python train.py --arch="gmlp" --model="sound classifier" --dataset="short read English sentences (LibriTTS-R)" --train_examples=26041 --time_shift_ms=50 --n_mels=80 --hop_length=160 --input="log_mel" --spec_augment=true --win_length=512 --targets=["voice"] --num_classes=2 --norm="layernorm_no_bias" --mlp_ratio=2.67 --subsampling=4 --layers=10 --width=256 --label_smoothing=0.1 --loss="cross_entropy" --residual_init="none" --optimizer="soap" --beta2=0.99 --lr=0.0027 --beta1=0.9 --shampoo_beta=0.99 --eps=1e-08 --precondition_frequency=16 --max_precond_dim=1024 --one_sided=false --adamw_lr_other_params=0.0019 --gradient_centralization=true --sam_rho=0.1 --steps=13400 --batch_size=64 --epochs=32.9 --lr_schedule="linear" --final_lr_fraction=0 --warmup_steps=670 --weight_decay=0.04 --adamw_weight_decay_other_params=0.05
Rows from block 5 of a small sound classifier, named by matrix and row number. Rows with one number belong to one neuron. Each number is 128 + 24 x the weight over its row's rms, rounded and kept within 0 to 255. All counts start at 0. Numbers have three digits each.
Before each neuron's rows are labels from the 100 clips, of 14976, where the neuron reaches its largest size: "strongest on" is what is common among them; "loudest" is the band of the loudest frequency at the time of the peak. Only what is clearly more common there than usual is listed. The data: short read English sentences (LibriTTS-R).
# u: gMLP up (value half) (model.blocks.5.mixer.u.weight, 336x256), inputs 0-255
# v: gMLP up (gate half) (model.blocks.5.mixer.v.weight, 336x256), inputs 0-255
# out: gMLP down (model.blocks.5.mixer.out.weight, 256x336, transposed), outputs 0-255

strongest on: voice: male
loudest: 250 to 500 Hz
u.175:127140152134135112129140121154134124136150125117147055151146090150148136135114094171117144141120124095148171141123090123166131117120086135105095147058121138074112122125132132141134106126116136110104146179134104083109096151121094166120151127119125088159191121120095138110172148103152112141142155104125122162137174116123111108092121107178090094126141133152140154171125132119102125109121131129146133144095128133158129167121122159126078146086104160112122100100126120157118119098136075090124155129153098066099150175092087146097115102145124164134101130142126113112154124095139101097164138125143129140101110110091130106151136137146139128150171167110114107088162110155144124168152143165134142098111155128148139103070105117147135136099137098139122127111132160103124138126110126
v.175:119141137071143128115163162131127126094160132119148119128106130121103152112124085152119199091090112087142091131129182153108150125080145107093099139175115138094131073112122150128106140115106122117134107124123162095095081124145161101140121163127145105136129135101137110116101136138144143146109148118164094081115157142140151162156138162129148134118126126125108097164127153152141082089149107121142154115127145134100141145138121121146127164123125184137128119124081136116123105122125133108153114154139153137130150147148103182119111129156145151160118070118124127098116124161111131153110162098082093129168132149172142107109160131119138147116168117129133144123105139109103134149133123063130112169103139119136106078173091121123102130154141119110148190113134123144078104117089161
out.175:112071120107134144134104139132140161165151181137118173175124082120141112104104138149143136111127137116162126131118134099140148115132131105166156130134157134092191088129143142130129147141117130082125122145142106171154134129114223153136147134107073143116139138121142121101106124134161127098145141167109103098087152156169083146104109116110099137095102118095107119124134121137097125107116150150174113131111121111158130096109150143123147118206129168107140158131173129148162107158113122127128186109116130152144109119128146124122107164151106133131170089165120160112129125109109132151072124159153152139162142106117136161103120129091141131168110073133159104147122150147126173131118117135151106152131113137125117160154141175135121130124113161098115133140120128105115084158125124

strongest on: voice: female
loudest: 250 to 500 Hz
u.281:127107121160143105133116149118124091102122140166110136119167117122081120153145132130124121115101126106145145158159112109180091115123127109133158104067103133173103117149142120113114138123134157148087132123182115156158092117134082077144157132106150129179131137124136156111171126122074150153111117143106167114119127124168109159159124146149113105182133096080105160092129130147132127148110094097136143101148140120153116162127154086160113166139132110146105107105102131128120089121105110094072173140143142181091094099119152141099117130101123127163125105155106150127136114115107146133106130111125133145115143169108112139152101134153116126135111104090119102134127102122185167117146138093113163109153143131110114154151099083113065085116127109130127133087133114127124092120087147
v.281:135140142102148130103091149147130124150086148085150118132113107100124153134116148132138147121127142101132091171093134096170131153148074155128172106081197153137099105169155125136133174097156099143115148145125103113109114150165123126144153175142104132139130142142123117155061162144140107077151091150136129132141138124118106135115126102118120117179093060134097163121108114152137132109152126138132112110111109130114147105128139101088115126140154138099166136140150119141102117154131139084122110125136155221107114106162140105126120116137151120067164107151114141136110124106118117145143153163139151161151142085070097142124094128114101139146132108142111120172136122115143087134102121107113149125123132119139119106110106122116115116083150192138101150128103108133124150105150136
out.281:148173162138166102118111106155164105124139127062127117118078131073154171174149128152162131153082138136149082126128102154164111103143157114154181116101157131140127134068149133117115128116142140149148189113124117144121137134147129145123145113158157145135098135109122159148156147085150140183097148121115108121087106171119100129130154098105120131123160089129160096158116162141086129140098151176129130111138096102122087124165068120134148153085099137149116109101135135121118124100119120089141092142146113132123142141158142111102158137112132147141126160136142111118126110140136105076151097112086136123116135141153130134133143182147109149098135105170108115081126115146168168126096098132154133131155149127145121159119131106139155142158148131109134117096133124133121140178106115

strongest on: voice: female
loudest: 250 to 500 Hz
u.206:125073087126116103140157104101141099152064119101129124120106149141120117128147101122141137131079106101146124166132110134124150178125143131125116147145163110112149138105181175119151106078117139115108085117150154115132139165095164127088101101132165142122149137121128128142152121153172104156092144121134139136142092116158115131089155103145167143139129102109062146110053168140121083100126106071124099107121101144135136105149157160165107158131187145154147139114125152117143104143118119133136119120104126089112095091136109122081092094141108131104126164157159152116078144118145141147123152075114115132136146173147130150140127110129152097116131126131129102159112108141153148122111117154086144157118089159089127109075137119159128134116126128126112116129151122119120129126138098
v.206:110086140094115070175123130153135145103105103131082136116158132109116140129092146097112127116165128146141143131125156112165106132156127096147173134102141104124157113127155106143136158124124113110105144125132130119145093145108128103169145071106112116111101144144156098112129128122095123113113120121119087119161127112169129150146113193136167128107134113112160153115120122143124172156134133131075144101163112058131175152153144077115142149081135168137143098147089148158143143106093165147161146143133150099107129126134145143161091105107129138142150125092107179164142167126164133127130091159088140116134169128146153115138107126082107096114175123144123094181125132108135141113118110129133089172118116139127142125109076100124146090100115111127115128172154151122140133112094124
out.206:139129130159137140087154114122182105122113163166115121141098120092140147119142166143136136135099111109133179139145128147106147111166112107160093157106133096144110112137148138106148111109122154096140143136126130147074137095101140118149120113114140097113130150155110166112119185126109153142098135106126131119163145171072123138142119139145122065180136093110111180147123108140095111138142153128111119104128124126147128113107123134136126158171082134116085183132104166137118148149148132108133133121182076109148123123185145138137130109143114153150134119118149129118123146116121165101125119150150131159086116132136164141119143174100119097105137110147071175133149146075138118137145129074144084127118108148136122131122091084144125110085108060130154131147137084146128094154135157

strongest on: voice: male
loudest: 4000 to 8000 Hz
u.200:117125136163124111163145122161155143122119073194150138137171116163124107105157124131076111133127133151132140103082200073159146098129112130120146114165145098125154087116105155137177154102124094160114154103150112130148082141155101128120134132136113125134154091173154076142074119100146125127126120123117108108132164111132126195173152183172106147154154138137145128115152114131131132143147120131174147117143116135091177100138111123109101113122097125145110090123132130148128149082134111167126117126157137129156181141100139115141144150159119102129099161159138143112153174123162127141177141099137122149114091128115108140124115153134118127134110126150096117119141132098118127134137163142114123143129160113110134119126110132098113136126138138169154088113177129086104157141080124
v.200:083118096130104129124172119124145122136144122187127092122162118145148090138159151131123111140145129125114149129157116109091103117095150114119151105125122142116154141122125095102101113135093143132117119115173105120156048134102108163162131140121110126137102106111144103157148126131146117076173154136139117182097120153095107171155141125102132105141141142145119147142141118137162113131123158105161155119162156164084103164117135173077128137122129084120086189127165132202142097142127160150179126122105148131101100114126102098113113116134133123119138097139135125089158145103117094120126115118138139094142122092119144144141146101152120163135104142094170131120112112111135133097089118149128125131131141116114158164141132145118089129079126100103129198127119104134176130080112096
out.200:107095135108144057135166093117115092130165143124112131077099126122099126102156120144119110107146151160144144149130094133117100135130136159143127113132110116119118103132150121123071139108164139174189123142124105117145144091119121108138106128135182108106122136083138125127107133125134165135149111144162152131081124161145151098154123088104148139132090138168120121128154139144104125129145177147164147146141133161146116144146156114128087122127105154146125150112085138112138110139113120086168132101144080132146113136106143139136136122151101137081170152108144150130145117108125150128111126147161161106144115100097135061126144087106134155112128150163150170136171138124117155129091125153145144134132132101086121132104154169104116181104095153077132203102117133109134095109151085

strongest on: voice: female
loudest: 250 to 500 Hz
u.292:110140108144139132184099151103151113119131087148140116143086137102136125173096133113141109114118112095136110114111156116129129140116126143128163156137155149117108131131111132142070167124130133157107149094077153070079111143142132102165099122122141142077099158128151124108140158113112109099082138081138153118160103098134130112097145122146168152097087096140112131094149171138172134138146153132115116122107163110129137116126151166139144140086136153151173081132126127151130099120148130163151130085139162125168098148100110133164137117166124081066133139166103120089104146113099128144137134142131149152168142174152125158135160091134153148121152174125114132151136090104130106158140139090130122121148146092135104157187147138167107143135147106132119113104149129121137155169126127
v.292:167126108138157094123126108202154076164131182154193107171115112155090155135143119129135138151097138160126109126135137185145147088092137104127106108158118152121098119130105102143118153120183133151134150134137102150145080115098132107136164141117095104127102129089101142131164088118118151145164124141108113120095088131122093156091085098094118111122130165145120139105133136114154099105127158151139094122097108110112149136114110112131126134117186130109157096147092163123142112135132134113147131092102119133144120105119153113138126144112121081119149097106146145121092107098136140113097154101122133125145132110133107166126121098110121111133149105110099131116123127202109151111138118141124118141081166080120172080095114168121131155140132170128137121155142139152110098117101093
out.292:173120126112109116117116110143137137166116111150112131127107130153137147112116131138101123102086123103111149107151141131157182126143172164112145119114117130188169118093161094114145081122138067108183125116137184103176130150145093105150146124152152138098109132145157135143151099108141113081117094185113119150113093133124106127108126142096107090117134113152143137120117097114142109134125114112104127163158141142121103152105115156154143123147138146148165137133117148135133104139128126116156122117123150119129130134126172099160123082131059114112112161152161140111138142190125104157102136141159126158110146128148111087157149127128108118145114085112095155087149125139185096149110099165140149146190149151104095134137137114084152121116116130117158117153117185108142142119183129

strongest on: voice: female
loudest: 250 to 500 Hz
u.213:153174153064103100149119116120103164120114099147179156056135115110147184143097102091100137130132145147153127146124141103105105117132129134114130139165133167123131167130119101170112098132130129141110123094131095135139106104131151132149172152128135130091112165133138140115165137099125159121133136121133146107142136118093123139104126129104096114089127101118135107106121144106177123101124110145103149140107099122106169133139154155163130114142149135129129097073162103156156135143121109130095122158108125131105158147149157120100078158166140091093142110136190161129139126146085113174109165103127155125116091122128139170163140148149118123119094149124166164096129112117078103147110134108128102120171084106133158133092101146091169099067132155115136142138116124152109147122128129
v.213:125159123159121165150187105126148118147102162161153119108162106151139123123131087117151120142116098154122115126132117127138127079121107146130145130140137135118125120120072106152137109139140122144125119190139117101083099120126108145128139139116134140142124159119130174130090132123134134160162124169159159091081107106103158107110115108117106124097103095120148108144141135168155118144108147138134094134105146155077109102114145131146106095122116117131144061154198152127101116147122169109107163161121114130100123099138115146142160111094121186136095148116147145111137100110102110146102116151098130114138168113131131156107123163114122101139131149140138103138144168145145101145133145087160072149086091104125156112118090157134163079167129129151086165139162058141114138158120136
out.213:113144137142148143109143101127131141111101123164155141120110141109107142115112111151106091158113129119093090125098122124128128162146093097107092122148113141183168127102154157133096125139076134119135129115149141107123164170108146116136127103124148154129122157127130130143112108064057153125130155137156107121127123164155115126117126131116154114144114152149119123097125145152086091179135161096121136163106130201137120142064118129126144162133106133135142157171098120091107149159109122097105108141102141166111125153115142100132120119158086143143080182170138137084140156107113115132135120128150111132096131109141106131114108097104094156156169118131114125115131135161131158152150109129142090183176128169161139123118155135144075099171073140170136108097116153127125139150134125