{
  "eps": 1e-08,
  "warmup_steps": 670,
  "adamw_weight_decay_other_params": 0.05
}
Rows from block 4 of a small sound classifier, named by matrix and row number. Rows with one number belong to one neuron. Each number is 500 + 50 x the weight over its row's rms, rounded and kept within 0 to 999. All counts start at 0. Numbers have three digits each. After the name is the row's rms in percent of the matrix's.
Before each neuron's rows are labels from the 100 clips, of 14976, where the neuron reaches its largest size: "responds to" is what is common among them. Only what is clearly more common there than usual is listed. The data: short read English sentences (LibriTTS-R).
# u: gMLP up (value half) (model.blocks.4.mixer.u.weight, 336x256), inputs 0-255
# v: gMLP up (gate half) (model.blocks.4.mixer.v.weight, 336x256), inputs 0-255
# out: gMLP down (model.blocks.4.mixer.out.weight, 256x336, transposed), outputs 0-255

responds to: voice: male
u.223 087:445469512459440522351445530460550527448502476460492515502449459522509523435513561501534498515512538458545528503464540483467556518664485521447420542539498560540467533416539464537521555482548509551524446619487463501508560575574460502560510514468406499556523400476459494466542501518513508604401464443404524552428544535519543457507526518426530502594483483603591562587487546510486462464431532557537397523447502548392557471457456519434467555496553499435548443511520506548472447386425519447502504594549558455611491463431457465464535430457527458530438530526546427480511529517514460489521517475543431464437490475462584522576515527509419549584440584545543483427536558539466512511544531453479542421513534572502504463490555440565411525464656482536506541422499532532511537534509405
v.223 101:555540356552550474487510629472528392534509429419581482550528529476479540535457466497479530449583535610488428586502441494530527390481513512489466499531407482460535448493485536562548462507624513478464503563598501538546440472501501438536470558542526471586478461464487507452549468598503549550543446551493566514483483385453510438550475611485516543504459416508477516470521486506546516534548478556553523526500536629496484420460500512483499568472498522484517558479407535446470507531517491505475454529569542467434388506612463541484474459516417530522460541510532509439421453439446485505482525548454494499518510479410460506555524603589457478435571335488549515475606557562571495479511609427533477502464436554455467546522521467452448534483478505415476517516549436457471378478471526
out.223 090:521583566494556512523504554549490509475466468453534476474464458516528505494466496537534635604544474562551536516422544462456417466344577517489575541565468377482449564456544551395513500498505458448554481492535468493531514531489518607518481601560581548528555528529409550517487503462586508490502505518442503542491505483493444562407437468545440570461523533510540473481394561513528512575522498411458437440547465448487516484525614425449482498551490508520556492456442440424402491546454525566436489526490499530558487577489478485430581482553551515516443424438531564464484513518529537537600517570522505537506463564507476568461471558481512502639451512413513470448505447470476553495593493528481401481463464480563502520374430428528443502627489459545521492437568430504500489419421473

responds to: voice: male
u.22 097:476504558521520595438434575477541506520444486585457574432397555592558570554512504560557483442528514559554439551473587574476538484541436474493440625465516478480530569457417512558463563574517488467563563501445536511526448482531564480592512529454461548544469524510488559563514510405528543453442522554477566476501530530397473573601483468396561501533562426568568566518524566457491540574497500429419528462496528490533426553459523501490490492470519429453433467513475525495441494508501538493532440420346492495449458591530468496525511485518527491545482494470412463456494605527505507560562504480487554474526524537530517480589345550546372457491415468525421525465513530490426467554450474456557569450524566523502524409462469524460539567516617483525428491495534450516526570485533558
v.22 101:425502530472510544582495497495540601596478479503569491409551544497499488447410506517561462439474523560524490478478464524531556449538574551478524537559488455503441570496531460455503533467487543477478538568482598499554539503499562414464556477576440468545525475535481528575504422459472538428533477494504463525510452553486520567535548576413555551439579484455541506478496507479504491509537483408496494421579504513536549494396359558557568365474567483443621612508479549521490555517522550523608543476493591482455617504443388561401505518511493480525516564457538510510479495440484448431449563470495515545434560579479570550470556534428393574542396487549445559455485593450548431478505489444401490541491496542554496449434499487506511493471447458473410550439600502507542455473479444
out.22 093:534566400479495453474437533580485548556470477632540607448450379456513484538527474513592527536549458526481483510532576504485523488456491453605500456572426537494431486547549423452503531522522522414428489440615396440459509494406434501496461570459423406532496491500487539574466553492586617503462598495475489502542460490489554494481432547429546444526473423495570463537564508570543499443488423528496471517521490547406527429491499394514458453469557508535489590536511577492540471440526611544464430536487568438495522528499486393506605511537547472515424604425552513499519516455433462560471526503517425477479510507595523474454416516442463516539467488562478432515515554506473495515500443570583478562543491487455566509472572547516463523505520550566506555417460508485474447374537524

responds to: voice: male
u.284 115:543579427536521413475515480521422394526492426400503501464519490460542506463448538497409447571498473497512439600599434529530513457493441512526496538493502515510432530511645470419509459507460494470452567469456487504496553509471474418507509483470476520572594559538465444485626536514402583459501482557480391426584522473524500508549497508488548585498450544415405529470506441599437432595502558368532525421520551443457521564498450549487554470509564515541446454497502468514491429521444529507389479558525470516465412509545505508429519362397490515570544502542397496540488595504472582552406484526490466472481583522500480446569550461456505470575545506482433465548440501514455537496514592523500471524501481544509533482463444440454427433517593575549464429493491529490452469469459540
v.284 111:524481476552551527463578463597541468506432467497513450467468485437537457465534556493541471490473524575552525474572434446486400475568476431500519489491464531507485532524530470482474628572522536495534475486452538487454514524491396511503540547471479450493493408412467547508551487426400536530470542434507556540469473555503522590438446667456446480519442524492561462522504534555451519462518552397623495436433523490469402491520452563579520496479487581480449548454465550526515485478460437519508554544427487581470499482545497554463466504503622406483411561487547490583574457503485451539454455470463528540541445401545488477481545524493516451563475453412408628426483531530493399519503386452492515604478538469534478544582551483516505414451499490613473471473615444565535482457449424
out.284 126:455475561485470546559517483513610520537510512562551510481614520584500530522527566488474447493450567396587478526484504576515462553611496472429514461462514426446559407503531489595510495429440431480582502545520496562561557523511527523540476503568508473486552432507510459447469484447538521428494546539543541583557491511395510468477505491436518512450418506566416468568487508580481498452516513508432588529552433431479541552456491491506450467539597512499547445630538468456435416440535489390514574477472523504484519489527549432480392477469541484505585485439471560515400565491555453460517397544504450389484456557559450515353487488441446459497511476532457613475588520457472472561441551440535525472493480496456493525493534428405431462551585466452499415450443524416499457516454526

responds to: voice: male
u.254 097:422575522498515533566479524474543500511415515425487567584470581454437536605588453495521520458454540498628523496570621511506500619468421479566491519510491524433454483473518514538570566547485433530471529477510428445449530454541475479459573464439509507486496483526437456522533573450477484458491517537509542492517436548488503570468532425570492507537361522488403399547555542570405519550493504444422514481530482563506485496616585443491462494474566502477544555482475503490500491520537494555483575584511509476527640504454467598475513429523361433493446479517396529597529483510487537459464524494511490504448567566462522468395572510590447479479465453522478491450501448520503491423506529463472615410555486527464501540480501517432459581490498466531463632464426398427500485561482459
v.254 101:523430457468496517517543535493520520565485532541479374549423551435474520480413507520443511549417477378568545477480488367468451436461502443566485611482546539545502520510537465509470512446451489518547494473535529530511592498583483479573480513482555570593574491457460468564486584428478477465465541533513475438458494526488466608395448464450487540566496429397555529504559579547461542574504500530426421444558539494493403605474429591497482492480526396448474522591596463476531528410514478474498465487473475395520545543538528459501511530479426411510468550479578541451444517572499492509465483512562520614469504496499518488525518542475541454573412511527410563594560472562489461473459540516574439493515514503504437548523510381513441448493513432532556386458581539491536585449480473
out.254 108:532472509478502514589510575579510530466565475530538420495518528581512501380504497517450555535525513522547484530394381489471508607467543472540399529583541475487520497478538563449444439537475395465577544562480528460502363570549464540496482586514555531517501411501557477492507440469508476505489502496489454516431498574515520493460551555554435471510523589467629580504378494535513504582501575445557470544522505565495445424491461525446474455478528609488576503515541494494459415483445433493560517401502581536494445500495545397521551506473595465563477535415540499448539466499558549522493503422537481485515484439516458430442385526584580479523637511587514532503516547551517421498508454478514414483549467488538546473550590438510488526552459512508597505569622523515557522437494501

responds to: voice: female
u.170 106:457532437442505452535526541460459550479502542475452448486479578473423493463483529443518483447461464539499503568512450508530364548497505507457496531441460439545570413432579494511458532486434501530481451489407490575536547490589444535519491532503396526493550395543480414520575533535494549607431441575477409529536498551539591548570459515533529563494498498509460544517544547500597544445473490450472505470536500485569492617445569496470448501410504518494427599405524541421483558404493543420539475495538482494552556510535502556434596547521552466589409563400457420483531430631494488489551579487510537491558489506531467465442432521550411520619543553481517505460526470539467549483542495471510478471451433499515555501503543551490463448556403542471523454563534417509480477670504493
v.170 105:467541529479529561490544559515473522477471525541444500419525442479478492558432548471524497510532467477559498553505373481542423578540469420498419491399477559494554520517480440510439536405588558447496590542480418563400502511465445432525557528512480461588406515457508500458512483573487438563425533613464458514467548387496480575525549542548450591438552544461531546553488492429461569534577472515472505551531512446436512482511481538503393397489534566476533527433507469495491464564449458485480451467339479539458442596507539471537515513482439555531498486529519569579560516486502507552535576569470539385474467468514423557496529461544482525428590477451512499590516548390473522429521468446496475561602473583476466510388481504487493469557418529508344490523540507487514531538504499
out.170 108:609489482443457586513475448512542540516421487484500532517503372485556526408544597460559516497456537454477495466515491533464537480582476490537423481481472512506553456581475485510455489518460454580476538571431519531545510420440530478533489477530514432416463573429488607457459399419543552423486473460522532463607424424563500560445534431441523455533490522492587528493518526502555475554494428492520509504567391464493470560555541530470510448469491414548554495648503544479421537474446496489401480455605489497520461539531531432474514471499516533442495541546452536551473574373441504583510526477478574493530426522539560521537466500511461534431507626488535462494668480517450512563475388428499517432519553493546488481508602487516543512506523454548520533407395563461532444572491535

responds to: voice: female
u.188 111:447554487519557587513535470574501448440508531572494498513445526512518553450468495516491438556457538512585479511520474379496493461500479487514511547467517602554566503454489551544514489497515434549500574592492549506570468471550488541412438469510521482379511418415485432510553499523314461563492440531440449469460520505503448487543454449540410521459498504460547480484565524479506559545470516412430569485482502537464529533575480440558503552525561554416433583519461501458537503414452517418525476466515439429447459548596504491490527517504429404585520536592515531549533500527446562433482510559512452534495445447515442652464501465551526604553446541464474572546439460509517559614565451573569513572569525565467508515467497482515547572502547530511630454475472482528499493555490353
v.188 117:509484472520470552476558637469504460463465554542439489516427498575553497530522483538538533477528494511473462463543508534482575537496522501493422517512503545452491488568458429450501531540528576508380381554467500488671526539570484468431469425596506580521517554513521485467500562434486447553448572553514612474420464458537437481517436582568592534487515505459598407475553503531460417497423508474485378544503516488574523464480566512482466455497531588458550513545501496565496521426485452511524428510452595603513467546470420538565527493526413457510557508528445381533478488523578582474395528493509480511531511451531502539476497423472518500539526448577552498537528442467467591635482512510477550571549461438483549357503478535537529431476533445442527507525417590477488520550457450
out.188 112:505481477588493521500506448501485531488421520511582485510527443516446455482504493486566415498575414426433471561498500425542545539440533499454534485513516566401418388603497474509479473470427522424501493578503489564494588539485523509481476555560444510517580579561412553463587412443539467469510499453474512511571426475496507413472471461446514436470578426591496578537527473444449572533533547473531445481503493502561559499574469525585513551484520417487434502515491558496507511600553388554511505448499544485544473585451459514410575598440553461500531457604517476551438499504469520481575485461520451507592541469443463484508562556534394449500437458405477455483598455520409552512550494557450543344543483442505548518497513527450443502581484515490500513470499540519506587483494653

responds to: voice: male
u.168 083:446496588550488396467570492555487524563560503576504471505461422519451513542443531485462454516506492529544485526540453518602476525490441458533544480510513506427475520442493542558511411500540430572530555571544561488457512478572548519464545559476416459521556379583560526478500443515445549492420481573587561443482462537441490524455470405546493437525477487510530506460568452473581609482442441490414502597505522458560479458544522446416454492462609451526492485441512491558462522507504536509441471584432508542507400425524442555525436459490389553444520553502531517428501510499409329553516480440492493487569513519407445458492499561460572374638459505511516499495591497521409468532519493518492580524494463534432604534534498474395482505435459492480476499554515524549508476480590438
v.168 091:519556507514544450588533484489514459560453483422430553513517485580488432533468544458567528532456596513505540445432534430468483548475554549565529462495522507477487484522483471450561543484488520421438455493498477532481535552465463550489551643521533515508556500534543556579555485499569540532558481412426497491449484587540477472559486396532627580554515511519505560471551472506535507577402592508535560636429429503480526416460558444512536432486467474484435492407465524412545515475525469561467576597520549483436511502476456513567457484490566459574524515544476421521492448497461504463590500517499518486509458514456494473539473480572503489510404575606486366592566409468504470430596578559499466501496481572576611463569605491443601457457426545469558499483478532451500477495468563
out.168 081:473468476544438566511540467387455533497475562476504442421491558550516472486627495438532546458571473448500562583483409573496488453537522555471497491488551523466536457451563441481483472439615500491445403534475445488441423434478557585558431568585446510457473483487458439497510447558552462511498498396469451536500494582499563391495472553515474516503474591545511525454441516501422418569501502410550496543489573479353546587426434539496531515466457553482495497520523454463595604501475493444610589477503438486493500480450535468469498565506608478477436373488568552593511412557507593493466466449413541482515507465538443506595515463516507524466554481487542439586410574481530473489556497575411451472452469509523503491527470494442526505511543541512500394508531555481558546500459529

responds to: voice: male
u.218 093:397526416546490473437526529466470381523458480412491535436457517506562589481529524434558535556499513456479538497388446462569502506587446465486547496584539531544460577461414436536529551502478441529501514494520500502535531513520386522494423540479577579613478525466468505472560334433560583522494520510545572521457468508518450527545575481508629480528535569585495576569498496482494416614563421447399509477439522487433598417544526435468516530521526525508510551544457568546557500519491499419471505510503494474500488506483494562494479544399449482487528473458475465557518578368524474524497498541421525502526455535570554561402478514615506504526502507510467499451528455498464581479557591578448473499527544557554387521505467428424490483503545470456464567443464486535502497485443412
v.218 093:508438543560421480546509533465472567525532470461504438461491483496494550562446591563552437474541425556596494512515444494506459499491460507464554499493480539442517523505583417466523573507624501419512360463456479507513474586498512596493476510543513450544516496461506576517468497533510497456459479542507495462557591480594489511557436528432559457530606458471582502568528520453510469412548435498427455601494548415578558477507621560469555527541474497482535510498620525474467497532541422494499512543610448476519592517403480532523523514521489517473479543470614536465451473527488510452519557496507483488525586443536479543505499480499546588453439529549552591515535422450504366481472503506480455533519608508543534381538391491454417533509526548497353499392522547599508477453502563
out.218 089:467550445461595460460512513395444526476448520518494489527386561455484565513474471434446414438471458496559456477556484434434487460528456484479480565446540502553566480530593484435420506483444499472499506476550471466572391507541613468516559502495589515477525532584566553570488576448458500458572497494500511493536487546611538611432526508438538479567515531465439462481467604530539496513522513504506487548533537498526541510542333524453440503472477532551461465461387570438509504465527501478553477443548461563517512455534507579444553485598457551562449474452443467442451452507554515425528528412478425436490427574449589524519599517469487544476407502611490451508518427475517505483446495477500506480520542413505533473533551560575597410454517546489651551449455465542505480493507600

responds to: voice: male
u.36 105:459489550430452497553429457598447514528409530552455420484534497506495482437423519532502535442471527476449492559421513583459479564510412441469463496458467547531528539485441548529419505553515430418506560575469489499512518547510515506446501490519496479644451502461446497508498559528491417578476540491612428522557469504504435471458443488518495485519527397418397539511481434507531476552509460473453398499535576542545438531629581438506367458494556431443459488499479531466515573469495538540516518493555514644461512509462445523427327545502573565513497543497464486422414553458517555489484521584583509498521501519481548461529516516480521553469535491507400515589466453579588418474431535402470572465430545468480524500483512545577538489572542504460571457470452565569542457486450530
v.36 109:470465520478464488385528518500457514512465502492540506571466458500461574490484532479557569551459546535503590468474454489546449520524521509473584422477488458518566525526459477404521484559409408424405487514584532523463462545520575589491582535534481343527451555546369486529396454506547497584444426467424541484408456519537455444599551543415526541506580483453550516473505496549501381425568547484424495501446433470512473584473553515476490526378490571502544486483463448530464479536504427573492477466474525432463533471520457545468497506510501579456424465528463568519514495414436491494628554566498565460597492467510521547462453472424546468536496514555540469531509439519565444503628529442458437532509589504492413451484414574492392475540474504527450472531517473504555505462426539
out.36 103:502445520390534510503477582471474450503452514452502538531557566527484485491487584497520467566595494454524441472447522493550564579468572520511483507474544520439560562527549523460537516501511469539421445442616482422522524469514589481604498459452416554533433419564474502438413546569483483451541418564498526574494513529573388538430476486530541446482486500444532486409436480561427475523433532580492561525527492454501427459543439502438493508448497638595461561447467452531425508554488462569514503589495410520500484512475459448427428546564422454528461455430493543539498449546465506429489572477483528510544503501428458490506495490444466607513387443595539470476516435513426440463498485480498395507450564509588438477532508435511430504435470637565468478543456452550482447452605474

responds to: voice: female
u.165 101:505528445568534460584445520599477624440495512434493551465450493478532562576425465417509462402513483525514488551455526561594543530431564510487549440490574462481519504598520497484548506499505530585527486478507632537534459522445605463511506478553467492467511506559528544507513419528447547451501476546493507539445436628590561575490539530589452501506501451544458633442513494555488437525512446545530483546399611451548519443500477543458495523454469457489525451560504503526488525538414468480484424447451479544535555514496508477537394560480563519547653511516566464583589458538511420463479458487541443533549490523501505405432520564413544469433421516491539530505533495479582534462427495550443406478513445458524562523513457484424544461505454511502419499457472378453547459397553491
v.165 102:512531537511540522544553519507500534501521590567364463450563511486520575494360520489450489517478378442438461409531456478525544557426465435439347483511531508429503581611507489480475520450442564516492570502465489508495418566388524520466570519352455448507502487419464485516522531515580559457450425414495593532487505521492567488454593578581512452482418465496524483441489525509530477438410551418459556530525534529475456487587441431578507558567500546504589525545505563464594450516351490494514580494522490478556496508500450488502551568493516501498451553508566515581472500432493519453428511530508429528443417551499476466467543467466400443516452443503536508536464528504518607490442510545472532438501557495497463423461494547464506476491470489467474494476510396497493534603452553
out.165 106:509491572442539547449669507487498487462343515507490517383542505498433541586435584599537549508473522529583558552432565550542496546584510441501487546488595533473559481451439490508441488499456490480526504535497494454521411537606575513466510344552470479580501550523485485442487611526553525560538503473477394416550444539519532345460497461535564429492529576448528597491546524476481469374479509432486476495581550559597517435520526495510546599534426527444552500531456498528507527566511493480439542512499463571492512512496532553508542556453464532528435483497407500458524502462498478480506510551440418562547469457509513480490486582534458412507575550505543474494476508523458462513528482493503551429434429536483546538503491494587464469484488579523466368539447573494562483489545509

responds to: voice: male
u.73 098:484501462558541542468482475520523628517472488481449547492417517550516505534509514517559463521583527503596438502516461555412473439478582545413525536473578448480466413435536529491498445590464526612467508521492505473504427615440411528550362463561491480555510570605520461468471471444518577527482498494520506540454527491484571504548559489454499568504539559570496469518487532453542525571565505571510504474507522546536612458417496582493504521412564415520539469451503483492419475461445410437433435481458540481411519491573435525347526490384437449408529489473531458528485370555556454582401555513512487445528474554579519471544508533476555499525527473558558558418464477517552477490548490494493599489473534583419469601523437447504442526447520454511485428444544533518497514494527448
v.73 094:510491465523580575498481520452493484556562472486493462454564495515493452510577390532475561513516398417538547506466435459491551381480527413583473437475601459577568510492527451436517544547498448482493578425554459451555477582522554460435394489538489600491572377545482478573425593483541498487515564531500448576472450480496471484474474501478453546541458488491548506488567476513585579467442463588505526483455415401479476582552523531424497429567531554467522539542476474588575556537584557475514461458461493457442479413467507477492586539551514518449454511409474499536488475487490543528460522401593601472545497564505571407441437487450522466553568513433529556454546550460460549373437550500514519451492502533492477558521494473621427572494496473572546499434480527520529581511522481
out.73 090:473473547464530570478452552439498483526532494501466456568525465503544514444445549529452460515467412452504529521548541504531488526493533522553506619555522454518483524497471506434429566464431451508448505549480429523480457582380422438387513494518466543466503456467525391404468500517576569529542555523473399420400556537470539510552439525506553562516462479577612488554502522406478509487412606436463534464495442438521510467475466420468609498463494655468492460536566565464512543447518528519590552491497505503577494532534524476577349444593489541628562507444480478406508500495581465498603575435475511429497463438505525490469505428488431551472500475453499416437502475434447567574542498467515450479499494476440561546507499481543419543479421479466470529437530435504519464508564441